Weights of a small audio embedding model.
Model: waveform 16khz input, arch wavenet, norm batchnorm, widths [128].
Data: trained on acted Russian speech (Dusha), 26041 training examples, 52.1 epochs.
Rows from block 11 of a small audio embedding model, named by matrix and row number. Rows with one number belong to one channel. Each number is 500 + 40 x the weight over its row's rms, rounded and kept within 0 to 999. All counts start at 0. Numbers have three digits each.
After each channel's rows are labels from the 100 clips, of 14848, where the channel reaches its largest size: "responds to" is what is common among them. Only what is clearly more common there than usual is listed. The data: acted Russian speech (Dusha).
# filt: filter width-5 conv, dilation 2 (model.blocks.11.filt.weight, 128x128x5, each kernel summed), inputs 0-42
# gate: gate width-5 conv, dilation 2 (model.blocks.11.gate.weight, 128x128x5, each kernel summed), inputs 0-42
# out: residual pointwise conv (model.blocks.11.out.weight, 128x128x1, transposed), outputs 0-42

filt.48:492501466473532529518500538511512491460448600522479432571546511495473548483487487535451521440447521535558449517475467461552509526
gate.48:518466502513480559511445536482443542468476478539486580500488526518534504548504479500482435535521493528556558512507542504549462516
out.48:487494492496540484496495527530417504547518543503530528471521534546596500521584587480553552509442532526474467532460483546471495527
responds to: emotion: positive

filt.59:512521449484483518535504601618441539540420504438509438475447445499480480527498572559556458482525487546468521536483412530483471468
gate.59:522456459491508577503492455483495516499493498498517483535493494530557600508454453419514476515491499508401450560512500481510502434
out.59:514462519458538464558459489515580518475559523539462517551524485604494541458475526490517498570479524429523524588546504474483525459
responds to: emotion: angry

filt.76:504525506526480523461452445499520414450511462571450475477449525495510547442475544531517524545495505490517541561545513509466445494
gate.76:407457513548520500537450551494481506539511610494476504522506501485491580486519477540551508467499489530487527514454459469515487476
out.76:556511419452557514501579473515512430439530493500515454493510439488547490517495481415490488497460480493452477505534464510404469486
responds to: emotion: angry

filt.39:476537497521486422537523457490497534435451462492563490568474510446549513523509520605511491573527488550448476483575538491553497565
gate.39:454442511495511494490420495534520586537441480491516444490465483474526508515475499512489451491450484480583492540536543533480508548
out.39:498565466557510455544555516514540452489492479452529495414521551457530516636513533508560496430525461492511530516546521481522469515
responds to: emotion: positive

filt.50:554616517552473510470577473538567419447444488536517500429529535464480480434502475506491468536428557498494537460561458459484515487
gate.50:527526556537485515482451572461497588500487560449458525492473503579505519493499534498511539582448542517548499533469540512477439520
out.50:565442429524562482535410540439426488488402549472505492467520489472433508471548520550482599508578453541519550492482537462481512465
responds to: emotion: neutral

filt.38:415483484478476476506520473496506519551488515457525468433503541491481520513546464463466510531528475411525489476479425412551570461
gate.38:532421531479444499519495490461456466504456555548503479427509558481487459540477468436574510513572550490484501585524469488430525464
out.38:478524442468494517512478407542462398496480392489506481520464481479575545482397497568505444539484460444502491471504430529431430492
responds to: emotion: angry

filt.11:503557511533556577496456467481519542434518506517582509481526512502512494484520494495552492518442537583535496503529534537550472524
gate.11:498516549500563411484505468498561513479503550547512545462559474475531572551428542492507564492513504450614475536502472472472501514
out.11:504476534480567493479482547550481524497448522474468496484524438455549540554384531520513442504547583500537503481561537491529446579
responds to: emotion: positive

filt.9:493503481502489511545461486524478465503532523464453473528496416527477556478493450529468489477442468541481524490461531542494449479
gate.9:488530573554426501436458557496434566457486535488520458516428482540452540478479471491531500553482515468491553495474542492541492480
out.9:524467440509533550507426568463504516576464544477558528540434512468554522515558592481510509476495515534455455571556469498468408451
responds to: emotion: angry

filt.73:467498492482531440473553462553558554493509519487509440474455494496474503439503470549491532513446527491403463505459454523457505521
gate.73:555486516436453506484459488547523504492490430549470488457457511538523437499517499531519461491513442519571527527560483507485463500
out.73:448382518494458464495438499549487489478531480475598520462509515485454478565468495514437462476440499541507469559434518503552481460
responds to: emotion: positive

filt.14:490456384436467494523555520438500499525453533525439534506505505500455467514501499471465471509550492502521531450409459472455510574
gate.14:467449549488419462477527524452475487516521501544538527543467517559465541498429506421559509487515409580509487547516473560541452475
out.14:494541489520474516451532452496495484489564479525514523470498527519500493515534496550471474483470561499463502440470455478481541496
responds to: emotion: positive

filt.124:492481522470500457482545559458542517515494529516472503491478486521510497527528532505518516558429484463535547445505425485548501499
gate.124:493482493541464607471430483437498547457457503406508574494523494510529469579474519495517486463448503505541525580475510470442465539
out.124:441468523549536405458512549489442471500451490468516487521526487585424461523551513540515490527509514514566473489485562487461552487
responds to: emotion: positive

filt.46:448517520550486471460519460454472541485470456479536533466516435494480523569485494457530511471445520470474508508478504531509459469
gate.46:405528508538486503477501469527473496425424481520500528504514443479518467558563506479501498574461514476484602462523499514532481538
out.46:507474471512516473530513546447527469478536531466468454491477520443495499570507561485448571505446581546557460526529558561461478475
responds to: emotion: positive

filt.110:488394467579451465466535486460495464520569513549451483535538554460495462490483479534479495548471421504559562551545538558482542510
gate.110:438474522507462496499452471511469459480536501502466498511523485493490475477523511496574518537499582452512499493543490450469467493
out.110:555511521478547464532527552475543514498446538497457518485472489490507556499508464493505548469541482499494525536506526502479470446
responds to: emotion: neutral

filt.122:546560498489434512483534464507437498486516397510530578553523478479499483602523497466487585532492513543520484535515581517466429477
gate.122:540494547525508511439479535472506529487510443424556466539465523530427528498514464524565550506574524518488597500512523520546518415
out.122:593465532450465508437499494465531470474527480500529545478472506492440519477509527478411554472487469494505502543474498563519443488
responds to: emotion: angry

filt.58:508466506510515462523520475465462461528535550553463482543441469528517470426469489465565483479471508505493378531475475495462499528
gate.58:514523549550462579513585495480450559448504512529472409500576500540491486540513462442481532462508503499486519548492490558523488533
out.58:471477517480462565575544480444488523478399518516465429524485494542481491479483562440473551551501500499536521510551458487496539421
responds to: emotion: angry

filt.125:483460505540537501447498477497495541507476474469408466479512449482462506511514503514521435525451530474447485501521569502517433499
gate.125:458480549478416521450449480491414515517509463491485449455485477475488519505494519526521432495514462520524523550495542470451511463
out.125:544540484462517480525522510497572426489482501504469436552490418508487402396457429498472486517508444500478448469459566448533505457
responds to: emotion: positive

filt.27:528618440521446504565522466575470431531530478541541414457438438468552536476515556581511475541488545521435543502450505492465498435
gate.27:495511543474509481462493490449507502448541421496555488525537463448521508549535586503459529509468506463468481502456508522520507463
out.27:540466425520515490535483533521535519598504509522402556448436513530426530494495516588546475457472512496551431510526522478473483506
responds to: emotion: angry

filt.70:534503492521523435483525451516455518606538543493549526411527493486506447516551493528488449429527455497523489464528483545480544468
gate.70:415508495538530534422469569470479432471545496557530549491535489460563538497580496497468428483499535480471547409490509440550518442
out.70:531565490520467434537543530535460591534561476541457466441527462501534475560470481479448469452503470487466491491527464570544498549
responds to: emotion: angry

filt.8:468546533467476475536520517507474469503540492482506539412554517448495457475481489494533476521505535539454523514490499456566478471
gate.8:493398538484437494484509497401527550513504476498526484442531511504504501512489556493532568439527469533490504477480471546518508510
out.8:540488538462509446462470531509562500475567582453490461480576563533452475471506530495466478555579518379499548455435449483501485546
responds to: emotion: positive

filt.36:453487483482530504517544551525498521550471479456466570476516491492434530553454532501503460454520518597513429475521471510487473562
gate.36:553463554549465479442532475503508524501394493487523514531460521554471487551492493526524481499513517500580538582475447482530448527
out.36:545537507523474448547478501476441521448542460505458532497484482456529505460471558388488461463511430495509535497512536447414503525
responds to: emotion: positive