A small audio embedding model, trained from scratch: widths [128], batches of 256.
Rows from block 11 of a small audio embedding model, named by matrix and row number. Rows with one number belong to one channel. Each number is 50 + 10 x the weight over its row's rms, rounded and kept within 0 to 99. All counts start at 0.
After each channel's rows are labels from the 100 clips, of 14848, where the channel reaches its largest size: "top examples" is what is common among them. Only what is clearly more common there than usual is listed. The data: acted Russian speech (Dusha).
# filt: filter width-5 conv, dilation 2 (model.blocks.11.filt.weight, 128x128x5, each kernel summed), inputs 0-42
# gate: gate width-5 conv, dilation 2 (model.blocks.11.gate.weight, 128x128x5, each kernel summed), inputs 0-42
# out: residual pointwise conv (model.blocks.11.out.weight, 128x128x1, transposed), outputs 0-42

filt.101:49 69 53 38 44 53 66 44 52 50 53 66 54 58 31 38 43 57 41 51 38 46 51 45 48 54 33 57 53 53 46 31 34 48 57 46 46 44 59 46 53 41 39
gate.101:52 37 55 61 61 51 39 38 57 44 33 43 51 36 40 52 46 42 56 32 40 61 59 75 53 38 59 41 45 58 56 61 49 54 54 45 61 42 37 57 49 36 55
out.101:43 26 53 40 65 60 41 58 46 60 60 39 65 50 71 58 51 49 45 51 48 38 27 53 62 59 39 41 47 36 48 46 49 51 57 40 42 33 52 61 46 45 44
top examples: emotion: positive

filt.86:45 33 56 51 49 59 46 50 56 60 41 59 54 55 50 55 50 52 49 69 61 50 37 52 45 36 40 59 35 59 47 49 35 28 24 51 69 53 34 55 64 44 62
gate.86:44 59 50 38 30 50 41 58 55 40 52 74 49 39 55 49 50 44 65 22 50 42 47 70 56 53 54 42 59 38 42 56 55 45 56 41 59 50 68 53 54 43 52
out.86:43 66 49 32 62 58 28 50 45 52 51 52 58 57 60 54 31 50 64 59 56 52 37 48 52 44 41 47 49 48 33 45 49 35 46 40 42 46 54 57 59 60 32
top examples: emotion: positive

filt.23:46 46 58 37 43 42 53 54 73 34 36 58 63 45 63 73 53 43 41 59 66 67 37 58 47 42 56 62 39 48 52 49 43 55 48 51 50 35 42 54 47 56 61
gate.23:40 53 46 51 55 28 41 52 36 34 38 45 38 40 55 57 47 45 50 39 62 48 53 56 48 42 48 53 69 71 39 65 48 51 65 60 50 52 31 60 40 43 67
out.23:60 54 58 57 62 62 49 44 43 60 58 71 44 40 61 48 33 57 60 60 63 51 44 32 34 57 70 40 53 73 52 62 61 44 47 44 44 48 61 47 46 80 48
top examples: emotion: positive

filt.61:56 54 42 56 42 42 57 54 66 58 64 43 53 70 57 55 53 57 50 63 56 48 44 55 48 48 51 50 47 59 52 48 59 38 42 37 41 36 45 54 61 26 46
gate.61:42 54 62 39 42 65 59 31 49 44 33 33 33 36 39 47 47 41 43 43 50 39 61 60 49 58 44 50 70 43 71 63 49 36 54 65 24 45 54 50 47 41 52
out.61:39 49 46 56 49 54 53 50 82 37 59 50 47 58 53 66 60 54 32 64 64 62 63 64 35 48 78 49 40 62 41 47 30 49 35 51 37 55 42 52 61 41 53
top examples: emotion: angry

filt.33:51 52 51 55 37 59 64 42 61 43 37 37 36 42 45 49 58 71 42 54 71 46 41 66 62 64 35 45 55 72 33 50 56 63 60 62 51 46 61 40 57 59 48
gate.33:47 31 49 55 44 48 41 36 55 49 46 38 40 42 48 58 49 33 43 44 67 52 61 56 53 38 53 49 43 38 46 66 51 43 47 61 63 53 58 50 72 65 50
out.33:58 50 48 23 42 57 56 42 56 63 49 75 51 47 51 54 42 76 44 48 55 41 65 43 50 48 33 49 32 51 42 57 54 51 39 70 32 49 59 46 41 63 44
top examples: emotion: positive

filt.65:45 52 58 66 60 52 32 57 49 54 50 68 45 58 64 54 36 46 56 39 32 40 46 44 54 51 54 45 68 55 39 60 41 45 59 42 67 52 55 63 59 45 55
gate.65:47 49 63 57 61 45 42 39 65 56 49 45 45 37 46 61 33 48 60 30 57 54 49 71 58 56 46 59 59 48 56 56 48 41 54 40 63 53 61 54 59 43 38
out.65:32 53 54 31 68 51 47 51 44 45 55 46 54 48 46 27 55 54 47 51 55 57 59 40 38 48 53 29 58 39 24 40 59 56 43 69 44 60 45 73 54 59 48
top examples: emotion: positive; emotion: angry

filt.96:49 48 50 49 57 54 46 41 52 54 55 48 47 49 40 57 49 48 34 60 55 59 45 44 31 42 62 54 48 56 29 40 54 51 46 57 54 51 67 39 22 34 48
gate.96:49 51 65 50 56 41 51 44 55 50 58 58 42 35 54 42 66 47 71 45 38 42 56 71 40 46 52 40 55 58 51 51 58 46 34 49 62 57 52 52 54 50 35
out.96:53 38 37 42 44 51 36 53 69 47 49 64 51 43 43 48 57 58 44 45 46 45 35 63 52 48 46 68 46 39 37 41 55 31 30 40 46 37 58 39 58 48 32
top examples: emotion: positive

filt.120:46 59 60 61 27 44 48 55 64 50 67 70 44 44 45 57 48 51 54 47 53 72 40 44 45 55 47 63 58 58 59 45 42 41 47 52 28 58 62 51 60 55 65
gate.120:48 61 65 49 40 38 50 49 68 44 53 44 30 41 56 50 50 41 59 42 61 51 51 54 33 65 36 46 67 58 62 47 43 42 55 48 64 52 59 52 68 56 34
out.120:42 45 41 30 61 46 37 45 57 39 48 39 59 58 57 53 19 48 45 54 53 34 49 58 47 52 41 29 39 43 40 46 39 52 54 62 46 57 63 33 27 40 58
top examples: emotion: positive

filt.106:38 45 71 52 54 52 46 45 68 48 42 33 60 55 68 61 43 58 57 57 47 59 48 74 57 32 56 38 51 60 55 55 50 46 76 44 62 33 54 35 62 50 45
gate.106:41 56 60 50 41 37 33 46 57 44 53 67 39 67 47 42 45 60 54 57 42 62 40 52 59 38 60 47 64 51 56 42 39 42 52 53 54 60 37 62 57 45 39
out.106:60 61 22 32 43 45 65 64 50 43 54 61 36 36 52 54 60 53 58 59 51 52 38 30 36 43 43 80 49 41 55 65 56 47 55 45 60 50 53 45 60 36 47
top examples: emotion: angry

filt.82:57 58 62 66 45 60 64 71 47 55 45 41 65 42 48 67 47 62 59 49 63 64 33 33 38 64 48 49 42 56 46 60 51 29 39 48 51 38 47 36 52 56 50
gate.82:45 49 65 45 48 39 48 46 50 56 58 68 37 58 54 51 46 32 45 56 41 39 70 54 66 59 34 46 64 64 43 51 70 60 60 45 65 46 47 71 45 40 55
out.82:48 61 42 51 46 54 36 44 56 41 55 47 43 44 53 33 56 52 62 47 56 61 30 56 38 29 45 43 48 46 53 61 56 62 40 51 43 42 59 64 47 50 38
top examples: emotion: positive