From a checkpoint of a small audio embedding model.
Training: muon at rate 0.0017, 5300 steps, batches of 256, held-out accuracy 65%.
Rows from block 11 of a small audio embedding model, named by matrix and row number. Rows with one number belong to one channel. Each number is 500 + 50 x the weight over its row's rms, rounded and kept within 0 to 999. All counts start at 0. Numbers have three digits each.
Before each channel's rows are labels from the 100 clips, of 14848, where the channel reaches its largest size: "top examples" is what is common among them; "loudest" is the band of the loudest frequency at the time of the peak. Only what is clearly more common there than usual is listed. The data: acted Russian speech (Dusha).
# filt: filter width-5 conv, dilation 2 (model.blocks.11.filt.weight, 128x128x5, each kernel summed), inputs 43-85
# gate: gate width-5 conv, dilation 2 (model.blocks.11.gate.weight, 128x128x5, each kernel summed), inputs 43-85
# out: residual pointwise conv (model.blocks.11.out.weight, 128x128x1, transposed), outputs 43-85

top examples: emotion: neutral
loudest: 4000 to 8000 Hz; 2000 to 4000 Hz
filt.50:537479525543544476438616502496446482484422464510486505510466553511436526443499508470528551528439561540563401539493538434474511495
gate.50:533482526477502496476447436530488625485520631533468444536470489511558491421476406520527491497501503503460517558577453486573490442
out.50:401532521514434509544487506478460472505417521582539522490436546488504454488454474522413551578524519525419499534557517512571442503

top examples: emotion: neutral
loudest: 4000 to 8000 Hz
filt.110:521500520504407450497622447462490543586496450458350471477540554440439518466521503502459499569503538400547482507431457504647466448
gate.110:477504536395518464421484502592488602511448491464548568492456597472543538420496551522416564471500502485430543455499465514525433526
out.110:582550504599448515456589545486513466537459550444431637513486499464580410532498562538558473592466424517444452502501522581521481596

top examples: emotion: positive
loudest: 500 to 1000 Hz
filt.36:549460581550517514516521483508540482427502599492519486492471608452474567492570510565465484434421511613464440466495525472601525615
gate.36:503469483529464514512549562517477596536577566490463472459472534429546501502463473529519509469493610391453538402496457580446526412
out.36:527529477567548449467505501608545478499450456462506412464456565495487407461498449526464499515420469516536455523419365481485551507

top examples: emotion: positive
loudest: 500 to 1000 Hz
filt.60:499507443529510555566553544530400445517546541578551552446413530501478570520463504545494466562525489508514547603480412543466461528
gate.60:531451462553529517489568460474553617473567567534397535497438472470436422412493460487461457532528566445435546542582495528532516466
out.60:478449448546475481483462497473524452475547459499482463480586573505602496538489441625496530498491488457458512556478408516501513431

top examples: emotion: positive
loudest: 250 to 500 Hz; 500 to 1000 Hz
filt.73:537521532535438561476430505526326542576478521577440485455538476435463534519502466472502390505505487402535475520442475496424482527
gate.73:497456452589499555564426537412441487580499551430496380502479535433522479516474521515465491444442519492399526426486524466485497389
out.73:576476548456439418538441560445481385560510569548551488472498541535566503521586558455461439557535480506610441480522515526522496489

top examples: emotion: positive
loudest: 500 to 1000 Hz
filt.69:533410565502470466488524498491533518464532431541520484483463585506491508400481474541522580549578541456528464541435580534582498518
gate.69:508434503518452608551480542464494651535627592447503480440477507557468532459448590539472454432499481497501486547550483510472490420
out.69:474457533583455426480524482578418514443496444522476509509495488390511488557493483584400478486521454447544587492374494456487536468

top examples: emotion: positive
loudest: 250 to 500 Hz; 500 to 1000 Hz
filt.8:565466442431541494512438421562434397528390498550510484406498544490445427519561448477501523474472428477602396570555517509469503541
gate.8:459509497541533513531458552404505604553460508414460453442459587476487530412481462570509458492424594452459488515538497513509502410
out.8:500541523386465414441532471476418433530471506389519617451474581491524512532600424526428544474545444526499440481538534501428492415

top examples: emotion: positive
loudest: 500 to 1000 Hz
filt.86:491527523506399503438487443488507398487458416497495458540503545471517450544511532440461462445524513395505430516591514488422522458
gate.86:509491377501551576498432608505514607522494531464529445563530458526546555475433491634517449492474573521443519491420501465520566408
out.86:555495415435503483522539540508490496575499448437501425530416530513467524532454539495525492540486582551532604500439459566435522485

top examples: emotion: positive
loudest: 250 to 500 Hz; 500 to 1000 Hz
filt.117:457490398522531378503447468503512494489545526538530499494507529487558477458504478454428437609483513552561589487465473509497528456
gate.117:507530522519469500554587473414530543473601580474415502527369452430528458412496498539436590496476496532474541509507493528534487411
out.117:561525397496515459574426547456465529507545476399458517439628453517567543475456515551495479591503559562433541513523447536530456517

top examples: emotion: angry
loudest: 500 to 1000 Hz
filt.84:544623557466508526540446539458560516386497463451424572447585494456598402508477536493538491536490457530512501579521399505486507561
gate.84:507408457593507456452475528404514543418530503453523496506435568511503603421508513552444580530462478575487514521470528454607538409
out.84:489493446484503441469542486502490413380487539491495460553509460581489595450530379539512471509570515453611535510392589462518453500

top examples: emotion: positive
loudest: 500 to 1000 Hz
filt.44:472469473505422523494500535456443471484460571534527476460437528479462464483500481508459532456429442504529468498538508441391523511
gate.44:466508453507543496512466502528529579484555560517491471515497532573490427498429526534563475463505548517475553435480466568436552385
out.44:541605496459488554554420557491507499523557540401550459483586435496461540489491565418453507498554559444442474570547439492528444536

top examples: emotion: angry
loudest: 4000 to 8000 Hz
filt.112:459590533487446457488499556542513590430561407521570426502561409498499566497433545514414454485525417479494528486506460496604589396
gate.112:525481482461497583439528458448535556472493549528520512518460403476531519511437546535478521542510577428464552445493425522511548437
out.112:421546484542501527540500469580523468525389514501542562534487549522510442583531493530477497584468414536532508550472456530446464508

top examples: emotion: positive
loudest: 500 to 1000 Hz
filt.11:399442520477539511511446544570486596486473582463517502548456532458514522461468431544440436562477404485441525544474508537524462477
gate.11:503464480496491500547528541492457592503499508420460507467500497519536424472430550486418488500534623545581582465557429515505442475
out.11:529479512436493478493512587463534492458572388505522458530502481545521479489482453569465479501520541419501541404395466426579508451

top examples: emotion: angry
loudest: 4000 to 8000 Hz
filt.27:516443526462421530514519547496507502508568519502451571534500498532454513589491512454522455545511558507534514593543498542509407516
gate.27:524550469409508483464525481529541525540585618549586447549489404560554485454486433603451544492504573494558540483521501601536542401
out.27:508533533528436445466437432511467445500438456544501504547515538403523503577516523516499431513484494376443518533481508483518533569

top examples: emotion: angry
loudest: 4000 to 8000 Hz
filt.1:447407458584420433488458477463520566509503490534443465494515509530382512506430471480433583447526519438462529492580475475532539446
gate.1:497412537492511551464514556503522563489442523536516498493417508548482485462411510464502479467494545432436517535461505572414430415
out.1:449540459536474492650514518391478387518474401507444462577610523573436478548483559489512494612588564467515541504471414491484511560