Weights of a small audio embedding model: 26041 training examples.
Rows from block 10, named by matrix and row number. Rows with one number belong to one channel. Each number is 128 + 32 x the weight over its row's rms, rounded and kept within 0 to 255. All counts start at 0. After the name is the row's rms in percent of the matrix's.
# filt: filter width-5 conv (model.blocks.10.filt.weight, 128x128x5), inputs 64-95, a 5 kernel for each
# gate: gate width-5 conv (model.blocks.10.gate.weight, 128x128x5), inputs 64-95, a 5 kernel for each
filt.5 102 [ 62 108 108  50  54 110 151 160 150 160  86 116 176 198 164 115 109 111 138 168 108  95 128 204 162 132 131 172 178 162 155 206 109 138 103 165 175 119 113  85 130 117 143 138 107 137 123 124 161 164 145 141 143 143 168 124 152 142 155 139 111 155 166 116 127 131 170 110  83  73 130 128 157 108 142 105 112 114 111 107  91  81 146 124 176 160 153 135 143 135 177 115 148 149 208 139 178 141 128 137 160 171 110 142 127 124  93  68 138 145 140 115 130 142  94 122  92  91 107 100 127 169 163 152  91 152 149 116 103 100 117 165 192 146 132 170 132 173 133 184 132 124 133 170 205 142 131  82 141 145 115 118 167 165  96  94 111 122 140 122]
gate.5 098 [141 134 137 142 150 119 153 133 175 150 156 131 128 141  79  97 128  93 116  43 123 123 132  81  92  93  89 125  95  75 155 170 191 142 172  58  93 145 101 169 172 144 158 122 113 103 154 128 118  77 205 175 135 165 119 120 165 126 115 169 158 157 166 121  83 155 114 188 121  78 147 188 186 183 154 151 152 126  94  76 110  99 145 121  97 131 133 130 137  84 170 117 130 125  84 121  99 107 123 135 110 172 168 102 130 118 104 139 121  65  46 100  97 139 156 157 130 213 182 140 168 135 134 130  59 130 118 150 111  65 145 177 146 169 135  97 111 147 128 137 138 153 154 155 135 167 175 102 128 136 137 151 152 175 154 112 142 117 100 137]
filt.6 096 [167 154 159 159 102 149 121 133 132 140  70  50  57 133 146 127 118 148 114 156 185 161 102 117 122 119 105  78 118 151 133 129 134 106 112 147 146 100 169 151 119  96  92 106  62 171 172 177 213 166 146  82 138  87 115 196 177 140 148 150 111 119 137  73  66 139 114 140 150 103 129 102 120 173 156 111  63  81 132 155 120 139 145  95  67  94 140 106 100 162 155 111 170 149  87 151 127 124 132 161 160 147 152 158 184 116  85 162 146 146 172 130 142 124  93 124 133 121 105 128 126 139 172 166 113 153 119 103 146  96 127 116 146 177 142 120 151 171  87 133 206 184 202 151 116 133 113 125 169 112 101 129  63 104 113 131 167 106 108  91]
gate.6 098 [ 66  75 124 176 178 129 107 146 193 150  78  75 119 124 193 125 131 121 150 147 129 144 116 148 163 108 112 133 121 158 119 135 102 152 120 124 121 111 139  76 151 130 151 143 147 160 127  87 135  95 174 164 160 139 125 161 119  64 132 113  81  81 170 197 163 128 148 136 140 111 157 142 138 104 131  95  99 137 161 133 151 138 118 106  99 136 148  96  72  79 122 139 150  96 127 160 148 112 115  97 126  83 109 132 137 162 128 120 108 132 164 140 133 141  81  94 123 137 160 116 110  79 127 177  62 129 147 122 147  88 136 139 189 187 176  67  54 100 135  98 169  97  92  59  49 140 164 104 117 107 145 127 156 132 179 193 230 171 144 129]
filt.7 101 [115  85  87  99 145 168 173 141 109 161 116 149 106 107 132 105 143 108 114  83 170 131 128 113 129 151 158 131 173 149 183 119 145  92 145 142 155 117 119 196 167 176 132 143 160 111 107 117  83 111 144 167  82 112 125 141 106 136 127  74 104 151 161 179 138  99 106 119 141  91 141 140 126 183 117 113 101  89  84  69 154 184 201 173 144 120 140 143 147 185  69 155 118 127 131  94  58  93 102 117 159  93  98  91 144 152 161 118 166 141 161 100 146 121 147  83 143 120 126 105  87 129  89 136 160 132 150 144 149 168 109 133  98 120  83  62  89 141 133 182 142  99 125 148 159 105 139 149 163 160 143 132 177 143  92 188 138 161 159  89]
gate.7 099 [126 135 128 140 112 193 115 127 142 173  88  48 173 172 180  72  66 143  79  84 124 111 180 151 167 161 133 141 134 149 129 122 119 195 148 162 123 126 119 132 176 186 140 158 220 100  58 125  93  59 147 139 132  88 132 129  95 101 137 115 179 210 157 120  97 156 148 155 181 153 104  77 103 124 140 109  74  43  93 154 128 140 113 117  99 101  95 137 174 146  91 160 100 111  93 128 123 141 178 166 137 149 119 149 190 104 101 152 109 126 139 157 137 168 151 107 103 142 102 148 141 114  94 101  92 109 172 173 153 125 133 120 161 133 156 184 146 164 132 121 116 121 199 159 167 170 121 107 100  91 110 191 113 127 183 208 123 130 115 101]
filt.8 097 [107 124 160 172 181 153 152 133 113  75 124  60  68  63 135 122 120 108 109 163 167 142 109 127 160 157 141 129 101 199 156  89 130 135 155  41 101 140 116 153 176 186 205 165 190 107  73  82 114 149 139 166 159 125 110 108  64  87  68 137 118 158 150 137 152  74 132 167 160 116 115  54  81 117 164 192 137  96 151  80  59 108 151 134 154 109 119  97  95  87 125 125 126 160 145  82  68  80 126 113 157  97 154 152 124 144 112  91 115 113 145 143 142 123 136  90  94  89 147  91 129 120 143  95 147 133 114  97 106 156 102 105 108 169 107 139 134 102  91 104 154 148 145 117 114 106 130  79 145  65 175 134 124  95 151 164 130 129 136 135]
gate.8 100 [103  59  68  64 109 155 118 143 137 163 136 118 131 135 134 123 144 148 164 160  77 163 151 155 143 171 168 132 139 149 102  79  81 175 154 132 143 117 213 205 103 143  97  92 153 185 135  85 135 146 174 170 162 147 132  95  29  53 118 195 112 134 134 142 165 155 130 123 137 106 109 123 131 149 163 100 126 147 143 119 141  94  94  86 142 135 153 114 116  83 119 128  97 116  76  52  92 102 135 120 128 105 115 104 139 153 142 173 152 167 139 139 138 158 176  97 111 165 109 140  73 128 122 163 134 151 154 107 138 164 107 115 120 168 134 158 177 132 120 100 129 174 189 148 172 110 169 113 119  90 161 172 207  97  73 141 167 168 170 163]